From a checkpoint of a small image classifier.
Training: soap at rate 0.0042, 8900 steps, held-out accuracy 83%.
Rows from block 11 of a small image classifier, named by matrix and row number. Rows with one number belong to one channel. Each number is 128 + 32 x the weight over its row's rms, rounded and kept within 0 to 255. All counts start at 0. Numbers have three digits each.
After each channel's rows are labels from the 100 images, of 14848, where the channel reaches its highest value: "top examples" is what is common among them; "peak on" is the class under the peak. Only what is clearly more common there than usual is listed. The data: Sentinel-2 satellite tiles (TerraMesh).
# convs0: first 3x3 conv (model.blocks.11.convs.0.weight, 96x96x3x3, each kernel summed), inputs 0-95
# convs1: second 3x3 conv (model.blocks.11.convs.1.weight, 96x96x3x3, transposed, each kernel summed), outputs 0-95

convs0.13:107170112202215106161173125157188118066160114129099120132129097075140109095083089141145122185161178103138186124124133093105139149108101136133125123159087140117137144106125149110127143130098125121144124119136103087137122147135119081099072138125091148180139047047141127196114064161095113111
convs1.13:122075170119061051106103145105141095118118098129137139133114188109167050118137043150137137132189096111178137121114128100146152173076063140174075117110133143107129156093157099124127135130157080114110144083232153135079080130142111148104126115157113146121117123156091112121149120128095134163
top examples: trees; built area; water; main land cover: built area
peak on: built area

convs0.88:108112137134151166126153201104101142162146160126128075156156171091163083153112077121153132147120179083093152183142156120146121117105153121084173133169123117099158179092160169110084092072128151113080124170130080131153196109122146109142172104113105116142138112144204120117066079146078189103
convs1.88:144151153135086141136133116141130109153042100062103117101095112108125122162106115148119162094179223121180146168140180152160145146130104104084135126099132132102145117120149100125066120160064114108092147083180134082136139112111176091138142121118140072107139107134040120067132132105073081104
top examples: water; main land cover: water; clouds
peak on: water

convs0.49:142139130081159136119126084106103087111109114151179118122163113099129153135127108137164082162075130111108171084096056120119099158120077144129138037131100049109193151106185113093143159173137092122114106128091200136148151125088142108082115166124124126136191070092110155146100161080108110127
convs1.49:131107200126123133113118097100172233120049089124097112125157116124161153099127151122135102137201136143137174136120130141154144132101040131112100224133175140093126089099109074092065114133111123147092170132124112138129178134075129122137083091137115102099074127153084136130133132144110133134
top examples: clouds; water; main land cover: water; main land cover: clouds
peak on: water

convs0.77:111137138179128110119153193250111125134123154076141114116131144130134109050084110096150128176094135109105137113092173141125157112136152127113106128231121122147104125111166154113126124129101133151107101107119144156135133054129108119104126216177108159152096147137105122057106164090138083137
convs1.77:137135111113120160115154117160114162223106138119133142143108129125154134093101141105142157146080046109135143121076082117154124162140142145118180145100171134111204139114102141111061131133066105103141083155125153126129071095091168114140093072072102081113085130084152198152104086116095091088
top examples: clouds; water; main land cover: water; main land cover: clouds
peak on: water

convs0.5:120111100091118140099085128137090115137109195149114151099164099150112146151098137070116142093095168100112111126111124118142128114066073109130048133048067142177110136118075068142108140132082087125110134076121049089154116177075146097096099098152133098146121074099152087127141099094104115150
convs1.5:125106112110105148123115074085162105133158092108093068069104136107122072092143141153135133146148129111183118166151131126162115134094153140109043094099194118110148132106091138105114072158054124139132190133189034126152167103148135151143073103121126113150082108109154156160124143123066152099
top examples: clouds; main land cover: water
peak on: water

convs0.2:126164127114145178162156198095168163090088136128088117141154118157087128171143135143117164105172103171126143154188143089121109152175099196132094104121123136156129114100144097161096149079088121127145170173082150207142147198087174170112162089129147080124103127138109111142107096197123096167
convs1.2:161105159147108100114137058136096060134192166166114101113100100105134111130177127093114058149105119140135116107171094127120130107040127088154109185125140128064142108137084167106120090163108139128117163119167109140146124092131173118127101124116196088113118117197117146110098165074108211121
top examples: bare ground; main land cover: rangeland; main land cover: bare ground
peak on: bare ground

convs0.1:143100083079146082130120101175109133095109139101060134136192143084110084111112154097192145133133105113116132119110115139136129134148067093125163135087132114130082098112179110160124113165149180157109125139070099217158120137156120151169134093119145185184118178157104065186164118156085154160
convs1.1:155120167136148070110119116145135145111144136151097185104101103120126063118162115110132122159112076164137147164166175077101064144159087162125128199150162159162188121150116112087063096122116096117064144092108104153126139100094147123096156091159117136079111130227087151102099142135133143070
top examples: built area; crops; water; main land cover: built area
peak on: built area

convs0.54:195162114122159099160122100107136113140083141114113124085135131148166128206144094140105114144196161180172137098137147161154165175115134132154158110105066118098100129152086173116101112058138100152144064103128115096102190170107119138122161172160146180150061142177120139158137148184101098090
convs1.54:177092179140158105094093103112145125127153128088079118109132102125143097148149145112148131156212081111198122124140141173128157151132083110128064159115124134124163070098110123060120141141086155097125160120111157115103097057073148140098125127091090163160087160150074093089192100125130072089
top examples: snow or ice; main land cover: snow or ice
peak on: snow or ice

convs0.72:084171164177115154153087146121181115095151116141124134203126209148114091136098140114139173073127146051117145148121189154148119128179100171144143109133166098184179112104165111111113127110124073140115111099079135092094083118111194169100147175153100123166094106150131133090080135122158110095
convs1.72:149080102116140087116137147164132060118120145149133139096168094135150155159190160151173097151138107155149121124179061149145156132094104094136146112145087142100101144109160107177125147133096107056128119191193144132141132113148145058143067076152182109083180113174139141166168088140105167172
top examples: crops; water; built area; main land cover: crops
peak on: crops

convs0.67:136146177082153135142105120145151126058105105100072098162173079166117136191121105077184161103140126128123074131160187115090129133135091111090104169183113171130132150111144082097172099089148113119159143106099128086151145113141177108114115119150159192130121137062176132115074080153081135179
convs1.67:126162149119115122113148161101186100074140153101157146081147077144180134099160147141152125178137088158139186116107139093129100115107146115145146123117158096089098115127063190133127159153048138178156153121159079215145124101107116096168132097131201078089143124190133143110082117096148156114
top examples: bare ground; main land cover: rangeland; main land cover: bare ground
peak on: rangeland; bare ground

convs0.94:108166057094118082151102142090144149122182153128142085097171101047172104144087132130119134084124123067127076114119080161099079115160102161149078143165061118131152159123120213132091126134103105119105116139149103143122098145130082156162111137152113081171100183114103102094154076097151163125
convs1.94:114100152158120108105163082113159022093142087090113084097093136184156161137113138134127147152149103172167115188131197152150094150117044129129111137127152130077170109148123122140130125086066118096085150103181084121098136105120118106144058160104141127082086119134123092133107136108161070120
top examples: bare ground; main land cover: bare ground
peak on: bare ground

convs0.35:102148132090109160178149100124132151111119127102113047121116122096099141084155132116073114165163113134114077098136096133093120105182079106089173108181132088065129127129133129115091153197085100117103106142177135098124134057131095038118135132125079100115104089108152120154203136181133115090
convs1.35:102124131131116098144128070120155147195081144097107121124088086140101150111089055090129177129128115090177096142096107075158123086068110155138142161094128126188158153074144101122094143117104096165109092106108148103130056111101120129144158133103027085120135168146088128166176127135102125072
top examples: clouds; water; main land cover: water; main land cover: clouds
peak on: water

convs0.69:062160141098125121173113106149191162104082085134037071175200104106126116183118171124215156087149113101104113128131152152088165137123087089113128152186142136153108134114132146107139124114132121104143084148081107139057119116111112143157133151130154195098117130112138104112072127100101157163
convs1.69:173159162123155110067057168067124103129063142130148128089133112138149162137139111072102115180172101120180169101162140138112145134133151154088097113117132098083104135148102160120131122177089124156125161092173074204181134108089148091140094093098137089157136176130111187089105118190126122149
top examples: main land cover: rangeland
peak on: rangeland

convs0.48:135130087096112035183204139134101133167129113098075134105184178138098098164144140132110113124100116084148078073171114115098057205145130111107123087068100124094158136127137125120132083104107141074095147133101106151114086111141153104101125131095138116119187136097093109072166173119120117153
convs1.48:134125172117094132169143097067181133161071123165133066065181125137188060168132152111122128097212092149182172125143119121172134130109138116103058110118149145129119091136114153094108165132158152115145126114168095101075176112100116071111150125134135157094059115148076098130106113138123100104
top examples: trees; main land cover: trees; clouds
peak on: trees

convs0.6:025145127097093141150107116119118107114100142111086151070137136165109072144142087094112147040085173111072183094154124140097099117141118147148097109062170121131096132124183120094128151080056118039137176148128159134129166147162135135158110135157148100127123119129146157131095082139118111142
convs1.6:088094058152168128125080103108179170125125146100138108141147162141126191129118126127122083167112130135162121122142068062109133110106199072111083129184087106121107145121110130150101125145142084180137115144129157082132106113123143101091165154084045141145155112134131086076071175156175186143
top examples: main land cover: rangeland
peak on: rangeland

convs0.3:104138096081132137126168148129090090137118152117138182160108135090101040075075152136151149132063127106166114095127088122157154127120133116094133106101094104162123117119113159092107157106136172144235122103178085203087153154124159171134170175124100146113127137149126096137194082104127124084
convs1.3:120118075129146178118098084125137132084170165116112087165122139126090084099111096090130083216139128181100113205174169161113083130131145110075113130137191141053161129124109155133103098148151115097117139189068186169115132157112127111080156126116159111131125135154079133084170112117135171126
top examples: water; main land cover: water
peak on: water

convs0.42:155152086108106146152121151128141147124089122147119173193111155172119138188128140111130184152153108193168165154167221186119147150113097148131082098155110103162194144161116091139095122117128114103135115058172127142150181182135150108122148102125118129142130161164151156058067177160124095153
convs1.42:139106216111101078147138118128109096142192124129126061082137046095164120083139141117142076094130106100129093096122107150138102143095109108122118173088161155093167098120086139106127141151067127138126142142114114137145080012132128130152108112128119105110132086173119149134143078124063107071
top examples: crops; built area
peak on: crops

convs0.31:092140082127130128118137109085123106074110119096125127129120101117119150154111101147113105066169082132131147104078126090081075099139196157145176138110144150096126107093157113196114132118086093100104091087112125086158166168129202037131167134166116104149178082109130135097197120112127192121
convs1.31:114163114097087120121073105080099073176051170087101147057124137126132150193160152103135175117191119073168099164153155166169136139121106113087087070106110121129129123136091129086102132114131130155103091131134166130163194141120201100148128123116132135126119108111094060100144114142122182161
top examples: water; main land cover: water
peak on: water

convs0.46:060106083123078160121124118105125104076125090130064140117085109153119057079100133140110126064096144043106109106132096121136146125098132147131171133145110122178081061107124136158154115207073069095127106141127072101103108111115127130165094114090128130123046087151105096123128148131156122122
convs1.46:161117135140083093104107075132154045101171073166095090124112135147078179124152127102118126090138102163173162153131117108119107101100144125124116122125133131209176105177124105055085138080087124136151187133117140070142070064107105128168176158167152132138125108139093114138135105124105061107
top examples: main land cover: rangeland
peak on: rangeland

convs0.10:067148148130192108144082124164075137102135065111135131168176140100114083131104126057150148092134117171062131084098143064103130193171118137124089107106139110088154145126164132082109139185186118121186106103177096126096142113105174132132075110112161180156150115087123124112102126135151168104
convs1.10:111076124115109165109131182157130172125110077061148134121113112150099221145124155107112115158086113136127086134152182182081091132178149080078186135154132105177126145154130095205158111092164078113105082119078120154155137132179117143144124103103105151110119149125164122139090101064169115146
top examples: built area; water; main land cover: built area
peak on: built area

convs0.4:147120137135114063160104175184126145084124147126127141122138143123091082112126121107150127099110163109158087133092183099135130153089136127107196100079132088125128154097117169099113088144127234089124164132126105168054164120172141144111141149120120109149182140183122127123186123064094213142
convs1.4:137176070145120175101075072109095083088075140106082133148091084137131102070093166126079158096171109139119157145151111128143187143145178114064095113131093113100136108119148135174119163130142147163107086161093157060050154112065139157125133167115128126135115129184089145150142146107121160095
top examples: water; main land cover: water; clouds
peak on: water

convs0.64:126153088123119172107106146140255145106085097099151126149136137122054176119109156155114137143124133103145150132157073127082144091156151089163122174116154094113110172051154108132163092161121112085130127144165154120121135121072148094086132200084123124118135113096115128090154092181092175112
convs1.64:139124177094147079129122067127107096126136144090089078144151112140117127143136112135161169128149073135231160121139129077102102085100084100146069111082145164085143102091115109064085136122146184126125162058120135175118126056134131078117133132154127145180099114126087129114125116124054106098
top examples: trees; main land cover: trees
peak on: trees

convs0.95:128132096201170040101040124173076115191128145090156121144142137126166098151108051129116106141106189142147135097102175162092126139120112142070141128132122087164140115125183133070118147151155184127144140126148159137103169086127083181103152163147119119130099127176110087161117135148092113130
convs1.95:159123104181102088098106070138095196172139072104112165127120142176110100141060118115099107159118163111095082148141145090127149170190091127125163135100119132118113114162092060149085119102152128106152141204109153091121137145078081164091133124124173097124168148162098096174152167115108085075
top examples: clouds; main land cover: water
peak on: water

convs0.68:173179175130105124148111153125113186136134136114110087129128129195068133173113132113190148130163075134098111167187159126088098089157146117131135139168103171160203165128107121139077066086152109163087189128113171137207078111155145130133151122133153123173096109105161118116171103134120123175
convs1.68:129123139128084105124119159102124098125103163095126138103132077116142148153186155135136134150059084173140186124107069088177072150093147144138107116122181105111079073091062194087102105158068127092126110094123164100140134104115116151098111096128191080122105100170122125094063125117125175086
top examples: bare ground; main land cover: rangeland; main land cover: bare ground
peak on: bare ground

convs0.82:174108208202109162102213097136127128203157137128098103098148153113155115060102111077073149157113147105147161158087174130084133127128095148154091091119129195114145089101162104131101118156145090161118160121142132134171144118133097166109085088122136130181207135107135111100132166114136125128
convs1.82:158117177102104170149135096080109135116118105133146100166160151193114164179117067165181136129108057158123096149115114116113107072157129119090167167076172131107183125146142137115136102159069137075100128150058128146097094113140104066182128148139150100091068111095121121145132148118061126082
top examples: crops; main land cover: crops; built area
peak on: crops

convs0.63:139096155170129146110136162140193136122143107205176103183122109067138144126112150098079126106141108092114127089159138119071159169115104191088157101134143172128178146117206172080123143097075125100082147068135102126091136105100196139116110130170156156114074143120106095087151121143150153168
convs1.63:165111169135148105100133122119152043131100107131124108159122103148136152175191121164095137116115100117158155145094138159153086101092146202163105124090098135099157119140056132118149150079151150132148133173137094225144093137097119080202107170107167059108137163124118115178150090100139111101
top examples: main land cover: built area
peak on: built area

convs0.57:077145152138155187113115114123139119131092100066114124105109129110190098163172132138127157169182218159175162154164158179118133147140174119128148130117105156070090127134075160084159132113134215126141100136101144075136167178089086097148196175129117164117113113148107101114099109134108128092
convs1.57:119123140152158071143149111118148151187095144129109166126162123090131140108076106122136178104150068139167149136122158132091182153115072090137122134106137106173110064119112128094093129142057148155074178066126129161155096101064151110103084132127093131090143148154115075132167112026130116085
top examples: water; main land cover: water; main land cover: built area
peak on: water

convs0.32:094121143179172142121132104082083117131115117101083098121115163117127130100130112196140147101126085106126143057186120161145076160127141140121086120130082120030092140114125091127124144147104101156143149202219191162164121138084131123096136086190086115155144095116157088152155145127097131130
convs1.32:099156061132165151146132159161126110148091131117131148136161153153120178065130107109115122118105248115137180133161143111096098126124168138163164101114146146165127123109105105120174110092176139119190096197073180072086134116169133144146099177136111156124163128102070117085146181114099147126
top examples: crops; main land cover: crops; built area
peak on: crops

convs0.30:095175146170125131140141168132159144081125108137112177126161117129123142161140189120158172142179099133116111114207137064108022098134084152131088126150100144196110101084091120102100121060163125150144167123146128138160131148140131109093156090130112156127164187158178113069138099177126096153
convs1.30:183117156118136080136151137166131044129147122132124083080104102140171134138128072096105096138063109156144220129112094152143180163052131122143140175132171141091147115151087133165134120156049173128109130125120094133111141071115172127144104078138164124103110139180092103098097134132107183120
top examples: bare ground; main land cover: water; main land cover: bare ground
peak on: bare ground

convs0.58:110108155155162171141137089142178092084075092084070153134093148174139094154049111139148127078122138091052135085175158130134115115139131199089135118177136112142122181142177087108155124127108117081135082161137107127100122162095178133066132113167128137094151118149160153141095135184125079161
convs1.58:149117176110140131139164144149138103102188112150166141141189102110196162121181133140138099156146143127124201118121095108162129136057147099218139149105120147140156151148082133137158134132076135161132148126096060145138135077103122097143119101132176114095146138176078107071121106054131201103
top examples: main land cover: rangeland; bare ground
peak on: rangeland

convs0.27:113123052085101089135152155158048151141058107081117120129158142111119134088117113093144068076083131099193165141104120102112145123146123151106152058154126139086121081106112163073127112113128147124120120116135127066036133117135100137205124157145146102111175119162148116105149137153178167112
convs1.27:134159102147121141124121099114147151121094136113094157136056102160159213173200142134139156161190097166135132133152149172123132159190139091204123136127157136118140100074072119088079122132117169131130161116147210116129169124112132176157145091154140077113129120149066092152099121093104138078
top examples: built area; crops; main land cover: crops
peak on: crops