config.yaml
model: "image classifier"
dataset: "Sentinel-2 satellite tiles (TerraMesh)"
crop_scale_min: 0.7
num_classes: 9
activation: "gelu"
depths: [3, 4, 7, 3]
avg_pool_shortcut: false
optimizer: "soap"
shampoo_beta: 0.99
ema_decay: 0.999
Rows from block 12 of a small image classifier, named by matrix and row number. Rows with one number belong to one channel. Each number is 128 + 24 x the weight over its row's rms, rounded and kept within 0 to 255. All counts start at 0.
Before each channel's rows are labels from the 100 images, of 14848, where the channel reaches its highest value: "strongest on" is what is common among them. Only what is clearly more common there than usual is listed. The data: Sentinel-2 satellite tiles (TerraMesh). In brackets: how many of the 100.
# convs0: first 3x3 conv (model.blocks.12.convs.0.weight, 96x96x3x3, each kernel summed), inputs 0-95
# convs1: second 3x3 conv (model.blocks.12.convs.1.weight, 96x96x3x3, transposed, each kernel summed), outputs 0-95

strongest on: bare ground (70); main land cover: bare ground (45)
convs0.78 [180 130 168 124  88 112 193 105 131 142 106 146 131 105 103 134  97 121 114 140  86 136 133 121 181 131 129 131 127 151 143 154 140 168 152 126 138 122 132 129 124 143 117 139 182 118 126 110 162  78 151 108 129 145 120 141  91 131 167 155 151 136  97 200 145 139 175 125 102 141 159 139  98 150  91 156 101 147 139 115 129 138 127 122 141 146 149  99 143 116 144 133 140 124 101 128]
convs1.78 [122 171 116 151 126 139  70 135 119 121 109 140 104 158  96 126 152 132 152 103 131  94 153 121 107 172 137 138 134 113  99 158 126  98 108  83 158 153  96 157 116 136 125 123  75 166 128 155  88 159 142 148 149 113 110 124  72 137  81  85 148 124 134 131 102 110 100 126 143 121 120 113 153 109 137  87 165 153 163 102 149 109 120 145 121 115 144 139 118 153 130 147 154 135  93 114]

strongest on: clouds (89); water (70); main land cover: water (70); main land cover: clouds (30)
convs0.86 [113 133 115 139  99 130 133 130 108 163 124 144 173 117 142 105 113 158 107 131 154  96 105 106 128 146  97  80 134 101 116 126 125 128 140 152 110 105 129 130 103 110 118 155 121 106 132 135 124 201 132 115 109 135 171 120 164  78 176 129  65 162  94 101 128 136 115 126  74  97 127 163 103 127 123 173 112 130 144 140 138 126  97 143 129 127 131 119 114 142 162 105  86  90 123 127]
convs1.86 [122 100 100 120 125 132 170 156 108 143 114 196 132 132 102  79 102 157 140 112 161 134 135 133 123  97 101 112 116 128 116  77 117  70 109 139 151 136 127  70 132 133 134 138 152 205 136 129 179 107 136 129 135 174 131 130 101 140 136 110 134 124 105 129 133 104 115 164 121 117 102 145 152 143 112 147 155 121 102 154 118 120 134 122 146  99 150 143 155 123 113 119 135 141 178 129]

strongest on: clouds (87); water (73); main land cover: water (72); main land cover: clouds (27)
convs0.16 [ 97 127 126 135 128 103 139 111 118 167 114 165 121 120 141 130 126 112 138 115 128  86 168 139 131 128 136  99 132 133 129 128 110 142 123  86 123 136 122 107 116 121 112 139 151 113 163 118 100 186 130 126 115 123 102 117 147  76 110 115 134 111  76 156 129 126 112 128 104 149 147 103 129 112 136 114  90 108 121  77 107  94 118  81 121 105 112  98 109 194  71 147  81 129  74 150]
convs1.16 [105 162 123 154  90 135 150 112 117 113 123 140 136  66  98  70  99 126 121  99 109 101 133 123 106 102 120 117 148 148 176 104 145 157 127 141 132 122 122 143 132 121 128 118  93 182 130 153 162 160 106 124 142 153 116 152  96 165 122 110 123 116  95 118 113  76 118 143 103 114 156 171 113 142 126 155  92 116  98 136 113 113 158 111 116 123  78 135 132 138 173 139 176 119 116 135]

strongest on: crops (94); main land cover: crops (89); built area (70)
convs0.31 [100 145 128 148 125 145 102 122 147 139 105 130 149 113 157 140 159 113 166 111 141 166 100 116 115 118 122  92 145  68 151  89 150 178 184  87 186 103  95 144 137 120 150 150 107 126 153 104 113 156 112 151 131 110 110 127 134 145 126  69 131 150 118 141 121 137 168 163 142 123 117 149 137 147  90 148 125 138 112 124 113 123 102 128 154 161 125 122 147 102 130 180 122 153 114 108]
convs1.31 [156  93 132 189 139  97 115 133 109 135 111 163 170 113 151 144  96 158 109  92 103 104 136 178 143 150 103  99 128 120 123  96 210 144 111 105 114 122 108 195 117 124 122 102 116 124  89 137 119 146 116 126 111 123 136 146 145 132 107 131 116 121 133 117 149 125 181 127 110 149  98 121 118 110 126 100 133 112 121  75 137 121 101 113 121 146 139 100 107 136 141  98 114 103 102 110]

strongest on: water (93); main land cover: water (91)
convs0.10 [174 125 136 141 137 136 158 142 103 146 169 107 107 134 117 114 104 132 145 139 127  92 157 106 116 135 132 134 111 126 153 221 166 106 159 107 128 122 172 141 145 149 134 136 103  93  86 116 128 110 111 153 104 129 127  77 124  99  86 103 140 106 137 134 162 150 123 128 104 131 128 120 131 116 112 145  81  97 156 126 123 108 111 160 114 132 123 128 131 133 200 100 116 111 122 106]
convs1.10 [131 139 114 149 103  90 142 129 136 135 149 137 120 151 128 135 159 117 136 109 125 126 104 124 123 149 123 122 103 116 123 152  90  94 137  72 130 116 104 144 137 140 129 141  80 145  99 120 112 113 156 151 124 138  91 141  99 165 138 105 150 114 120 137 124 130  94  36 168 104 153 119  82 116  90 120 147 152 174  88 114 119 144 124 110 144 111 122 102 124 191 127 129  89 105 119]

strongest on: clouds (44); main land cover: water (44)
convs0.19 [123 113 135 145 119 125 144 131 150 125 116 122 169 123 200  94 134 124 148 120 155 143 104  75 101 128  98 128 146  97 137 162 119 125  99  95 133  99 135 115 142 130 156 137 117 108  91 145 106 107 145  56 103 120 101 114 126 148 138 133 152 152 106  84 158 118 133 159 129 189 122 128 120 122 109 152  97 128 164 149 167 123 166 122 126  92 162 107 126 110 101 144 134 147 112 104]
convs1.19 [145 136 131 106 126 199  77 154  86 119 110 130 126 178 119 145 146 121 105  79 125 106 119 176 106 118 109 146 120 125 171 120 120 120 148 120 121 135 135 137 109 150 121 123 145 106 148 151 138 126 144  95 151 126 133  72 139 129 116 114 131 157 123 125 116 131 107 113 116  65  63 147 117 141 168 115  86 124 138 125 113 134 155 114  95 140 130 143  91 129 147  87 109 137  87 129]

strongest on: crops (95); built area (83); main land cover: crops (82)
convs0.77 [124 121 149 172 138 105 114 116 128 143 113 121  95 150 140 139  99 108 145 132 126 124 168 153  77 107 144 143 144 173 134 100 158 100 114 110  75 119 141 106 145 116 137 151 101 117 116 144  80 119  82 136 144 106 152 120 120 134  83 149 124 131 122 107 160 153 147 125 143  61 138 117 137 132  79 138  91 113 125 126 112 140 117 110 127 171 174 142 179 142 134 112 117 100 138  83]
convs1.77 [130 124 135 147 139 212 140 130 127 113 156 172 163 102 117 145 105 142 115 125 142 131 119 110 156  90  98 117 145 136 151 130 136 148 131 129  81 103 130 103 150 130 169 105 142 130 153 122 165 135 136 129 118 150  77 153 140  97 157 107 131 106 121 132 172 133 178 130 151 145  98 144 120 137 136 121 152 101 144 150 127 146 157 119 148 107 152 117  80  80 154 146 111 167 143 170]

strongest on: clouds (75); main land cover: water (55); main land cover: clouds (27)
convs0.8 [116  79 144 110 155 133 117 124 118  82 122  99 139 113 155 113 131 141 148  73 167 144 108 128 132 158 145 100 126 145 137 108 144 155  82 146 149 109 132 111 115 129 141 119 109 114 108 136 113 143 132 123 165 116 180 106 144 114 134 173 161  69 116 126 117 152 104 155 113 103 119 166 106 105 109 146 105 120 145 127 121 115 181 147 151 144  90  91 105 132 160  91 107 107 144  83]
convs1.8 [ 97 140  89 129  91  76 111 115 160 136 141 155 111  61 119  95 140  90 117  75  94  86 127 101 113 123 100 141 141 147 137 138 169 106 138 127 155 111 130 131 142 126 134 108  64 119 119 121 142 139 136 147 144 128 153 125 119  82  88 144  97 116 109 111 102 153 119 123 146 127 119 133  95 137 132 145 129 151  93  92 155 111 132 137 141 152 101 129  97 152  98 153 137 101 165 107]

strongest on: crops (100); main land cover: crops (92); built area (77)
convs0.47 [141  63 117 142 115 166 120  87 143  99 130  87 128 117 105 161 148 123 134 112 104 152 158 141 149 116 123  99 106 115  98 109 194  93 126 130 151 124 139 104 123 134 154  69 130 134 107 125  94 121 101  94 145 122  83  80 138 126 136 116 131 141 124 142 123 144 122 197 150 110 127 155 128 133 114 165 151 127 117 115 159  96  95 122 151 130 124 124 160  99 117 146 144 115 146 102]
convs1.47 [133  90 112 161 152 165 165 113 145 137 148 159 146 136 151 150 119 143 137 141 116 126 115 117 133 122 126 159 153 129 157 125 180 141 147 137 111 128  76 145 152 103 149 110 146  99 151 144 182 111  90 149 129 134 149 178 166 127 165 115  97 140 136  84 155 147 149 112  96 106 105 130 152 148 114 126 163 100 101 148 138 128 123 124 143 103 113 137 175 118 131 154 115 113 135 197]

strongest on: bare ground (84); main land cover: bare ground (52)
convs0.14 [105 116 159 149  93 136 149 122 125 115 126 123 125 111 137 152  83  98 109 157 108 138 165 137 141 105 156 112 154 184 124 137 163 147 151 132 114 172 154 174 176 154 135 136 140 130 161 129  93  87 162 139 140 187 128 139 124 127 119  93 143 111 110 130 134 142 188 129 102 143 123 150 126  92 132 164 108 145 145 103 152 134 145 147 136 124 141 161 155 121  78 122  92 131 108 123]
convs1.14 [114 163 116 138 110  96 107 162 120 135 124 153 118 105 123 128 152 121 162 121 124 104 155 130 106 196 104 132 121  87 103 146 112 105 121 114 123 113  92 126  89 118 148 114 133 133 107 123 110 133 119 131 144 105 110 136 100 140 111 136 127 156 135 130  65 109  76 132 137 111 149  98 147 124 114  72 192 150 158 107 142  97 128 165 148 147 148 143 124 108 147 160 178 121  85 130]

strongest on: crops (65); main land cover: crops (46); flooded vegetation (28)
convs0.21 [131 121 140 157 138  83 161 135  85 136 129 115 146 143 122 111 123 124 113 113 188 111 130  84 114 114 124  86 115 180 153 101 169 101 177 147  79 128 134  92  99 109 133  75 130  97 126  89  89  98 101 119 132 117 110 132 124 102 121 118 108 128 162 117 140 138 128 107  93  87 141 145 113 115 142 150 134 114  73 129 113 109 106 147 134 112 107 107 146 126 126 165 148 127 115 142]
convs1.21 [139 145 103 118 116 120 130 150  74  93 170 135  82  89 114  99  80  98 137 127 117 138 116 103 111 108 145 146 152 159 104 143 150 122 135 152 135  94 112  99 154 112 122 100 112 108 113  74  94 162 138 163 126 123 127 140 108 121 102 101 136 134 103 133 109 127 134 102 145 101 101 124 120  74 109 165  95 119 118 101 124 130 112  98  84 101 132 125 146 130 109  88 123 142  78  94]

strongest on: water (84); main land cover: water (66); built area (62); flooded vegetation (35)
convs0.17 [ 85 162 111 150  99 149 120 142 133 169 128 134 132 111 101 103 123  98 132 124 115 121 162 105  75 108 111 128 169 118 115 139 109 114 130 102 104 142 156 140 134 132 137 119  77 136 105 100  77 119 115 111 104  95 110 103 121 142 125 109 118 118  76 151  93  83 144 143 120 105 139  70 155 132 172 102 134 108 123 152 122 140 106 128 129 143 186 129 124 125  90 137 144 178 126 107]
convs1.17 [134 110 120 154 129 128 150 131  89  98 130 151  78  22  98  88  89 106 141 119 116 157 113 168 127 132 118 138 122 119 123 166 125 171 152 146 164 117 138 137 105 125 138 120 118 149 114 132 156 135 130 127  96 162 122 137  91 137 115 111  99 132 113 144 114 104 155  94 121 127 157 123 104 117  96 110 130 108  93 121 121 132 102 124 154 154 177 131  83 113 120 132 122 151 111 144]

strongest on: bare ground (67); main land cover: bare ground (35)
convs0.88 [122 119 188 105 125 100 147 137 109 134 111 125 145 136 104 162  83  92 135 179  97 119 146 146 131 148 146 108 150 138 141 121 118 136 114 148  86 176 145 117 125 170 145 147 108 100 172 142 113  82 116 127 145 104  91 147 150 133 132  78 150 133  83 113 146 153 159 101  99 121 149 140 134  86 126 130  98 152 143 119 106 143 163 151 122 113 118 176 119 113 143  85 127 116 137 140]
convs1.88 [107 160  73 126 101 149  92 127 135 109 100 152 108  96 111  99 128 127 125 115 122 111 123  93 114 137 109 136 108  77  98 144  99 136 137 107 154 123  70 105 128 133 121 105 130 185  83 124 122 170 142 142 123 122 148 124 108 167 143 143 110 132 119 113  60  98  75 142 145 133 158 122 139 154 142 111 174 122 150 138 126  94 107 145 119 134 184 124 125 135 127 143 145 137 119 135]

strongest on: clouds (78); water (75); main land cover: water (75)
convs0.15 [135 160 123 118 148 125  91 131 145 121  85 157 143 142 144 103 152 146 117 114 116 119 111 146 140 112  99 123 167 114 154  89 129 158 111 120  93 141 109 127 119  90 145 178 106 128 122 176 152 175 139 132 123 105 167  98 141  78 114  89 125 106 131 170 113 105  96 141 141  72 157 112  85 106  86 128 124 157 174 116 110 147 100 122 123 145 113 125 148 110 120 124 152  97 122 147]
convs1.15 [118 117 119 138  84 161 166 129  88 112 141 105 146  99 100  88 157 136 132 115 128  93 148 151 115 154 108 100 117 127 104 178  82 141 143 163 120 156 100 110  98  91 143 147 110 136 144 146 145 146 119 102  98 118 111  83 125 129 104 131 122 154 124 120 127  84 157 119 126 170 114 167  93 119 168 153  67 118  81 150 126  98 127 118 106 152 124 140 136 155 132 128 151 146 124 126]

strongest on: crops (99); main land cover: crops (85)
convs0.81 [156 129 144 182 139 120 112 114 127 111 101 128 117 142  73 110 108 154 139 106 194 130 154 132 131 120  91 123 110 135 147 104 148 127 145 145 120 117 159  90 112  83 193 172 155  95  91 105 110 124 137  89 112 165 114 138  79 119 147 126 145 130 143 138 114 160 110 149 134 137 126 128 129 101 119 136 137 157 128 120 134 153  84 129 116 122 130 100 126 117 123  97 159  77 116  96]
convs1.81 [148 115 155 110 157 137  99 105 147 119 118 111 148 191 126 194  83 100 152 156 129 163 125  96 136 151 155 135 131 115  94 147 160 121 106 139 123 119 119  96 125 114 141 119 116 116 149 122 106 112 128 176 119  96  96 144 101  88 115  76 139  95 115 122  80  89 166 132 126 135  96 160 120 105 119 125 119 122 149 159 158 156 159 148 144 120 144 116 157 115 130 123 121 118 167 129]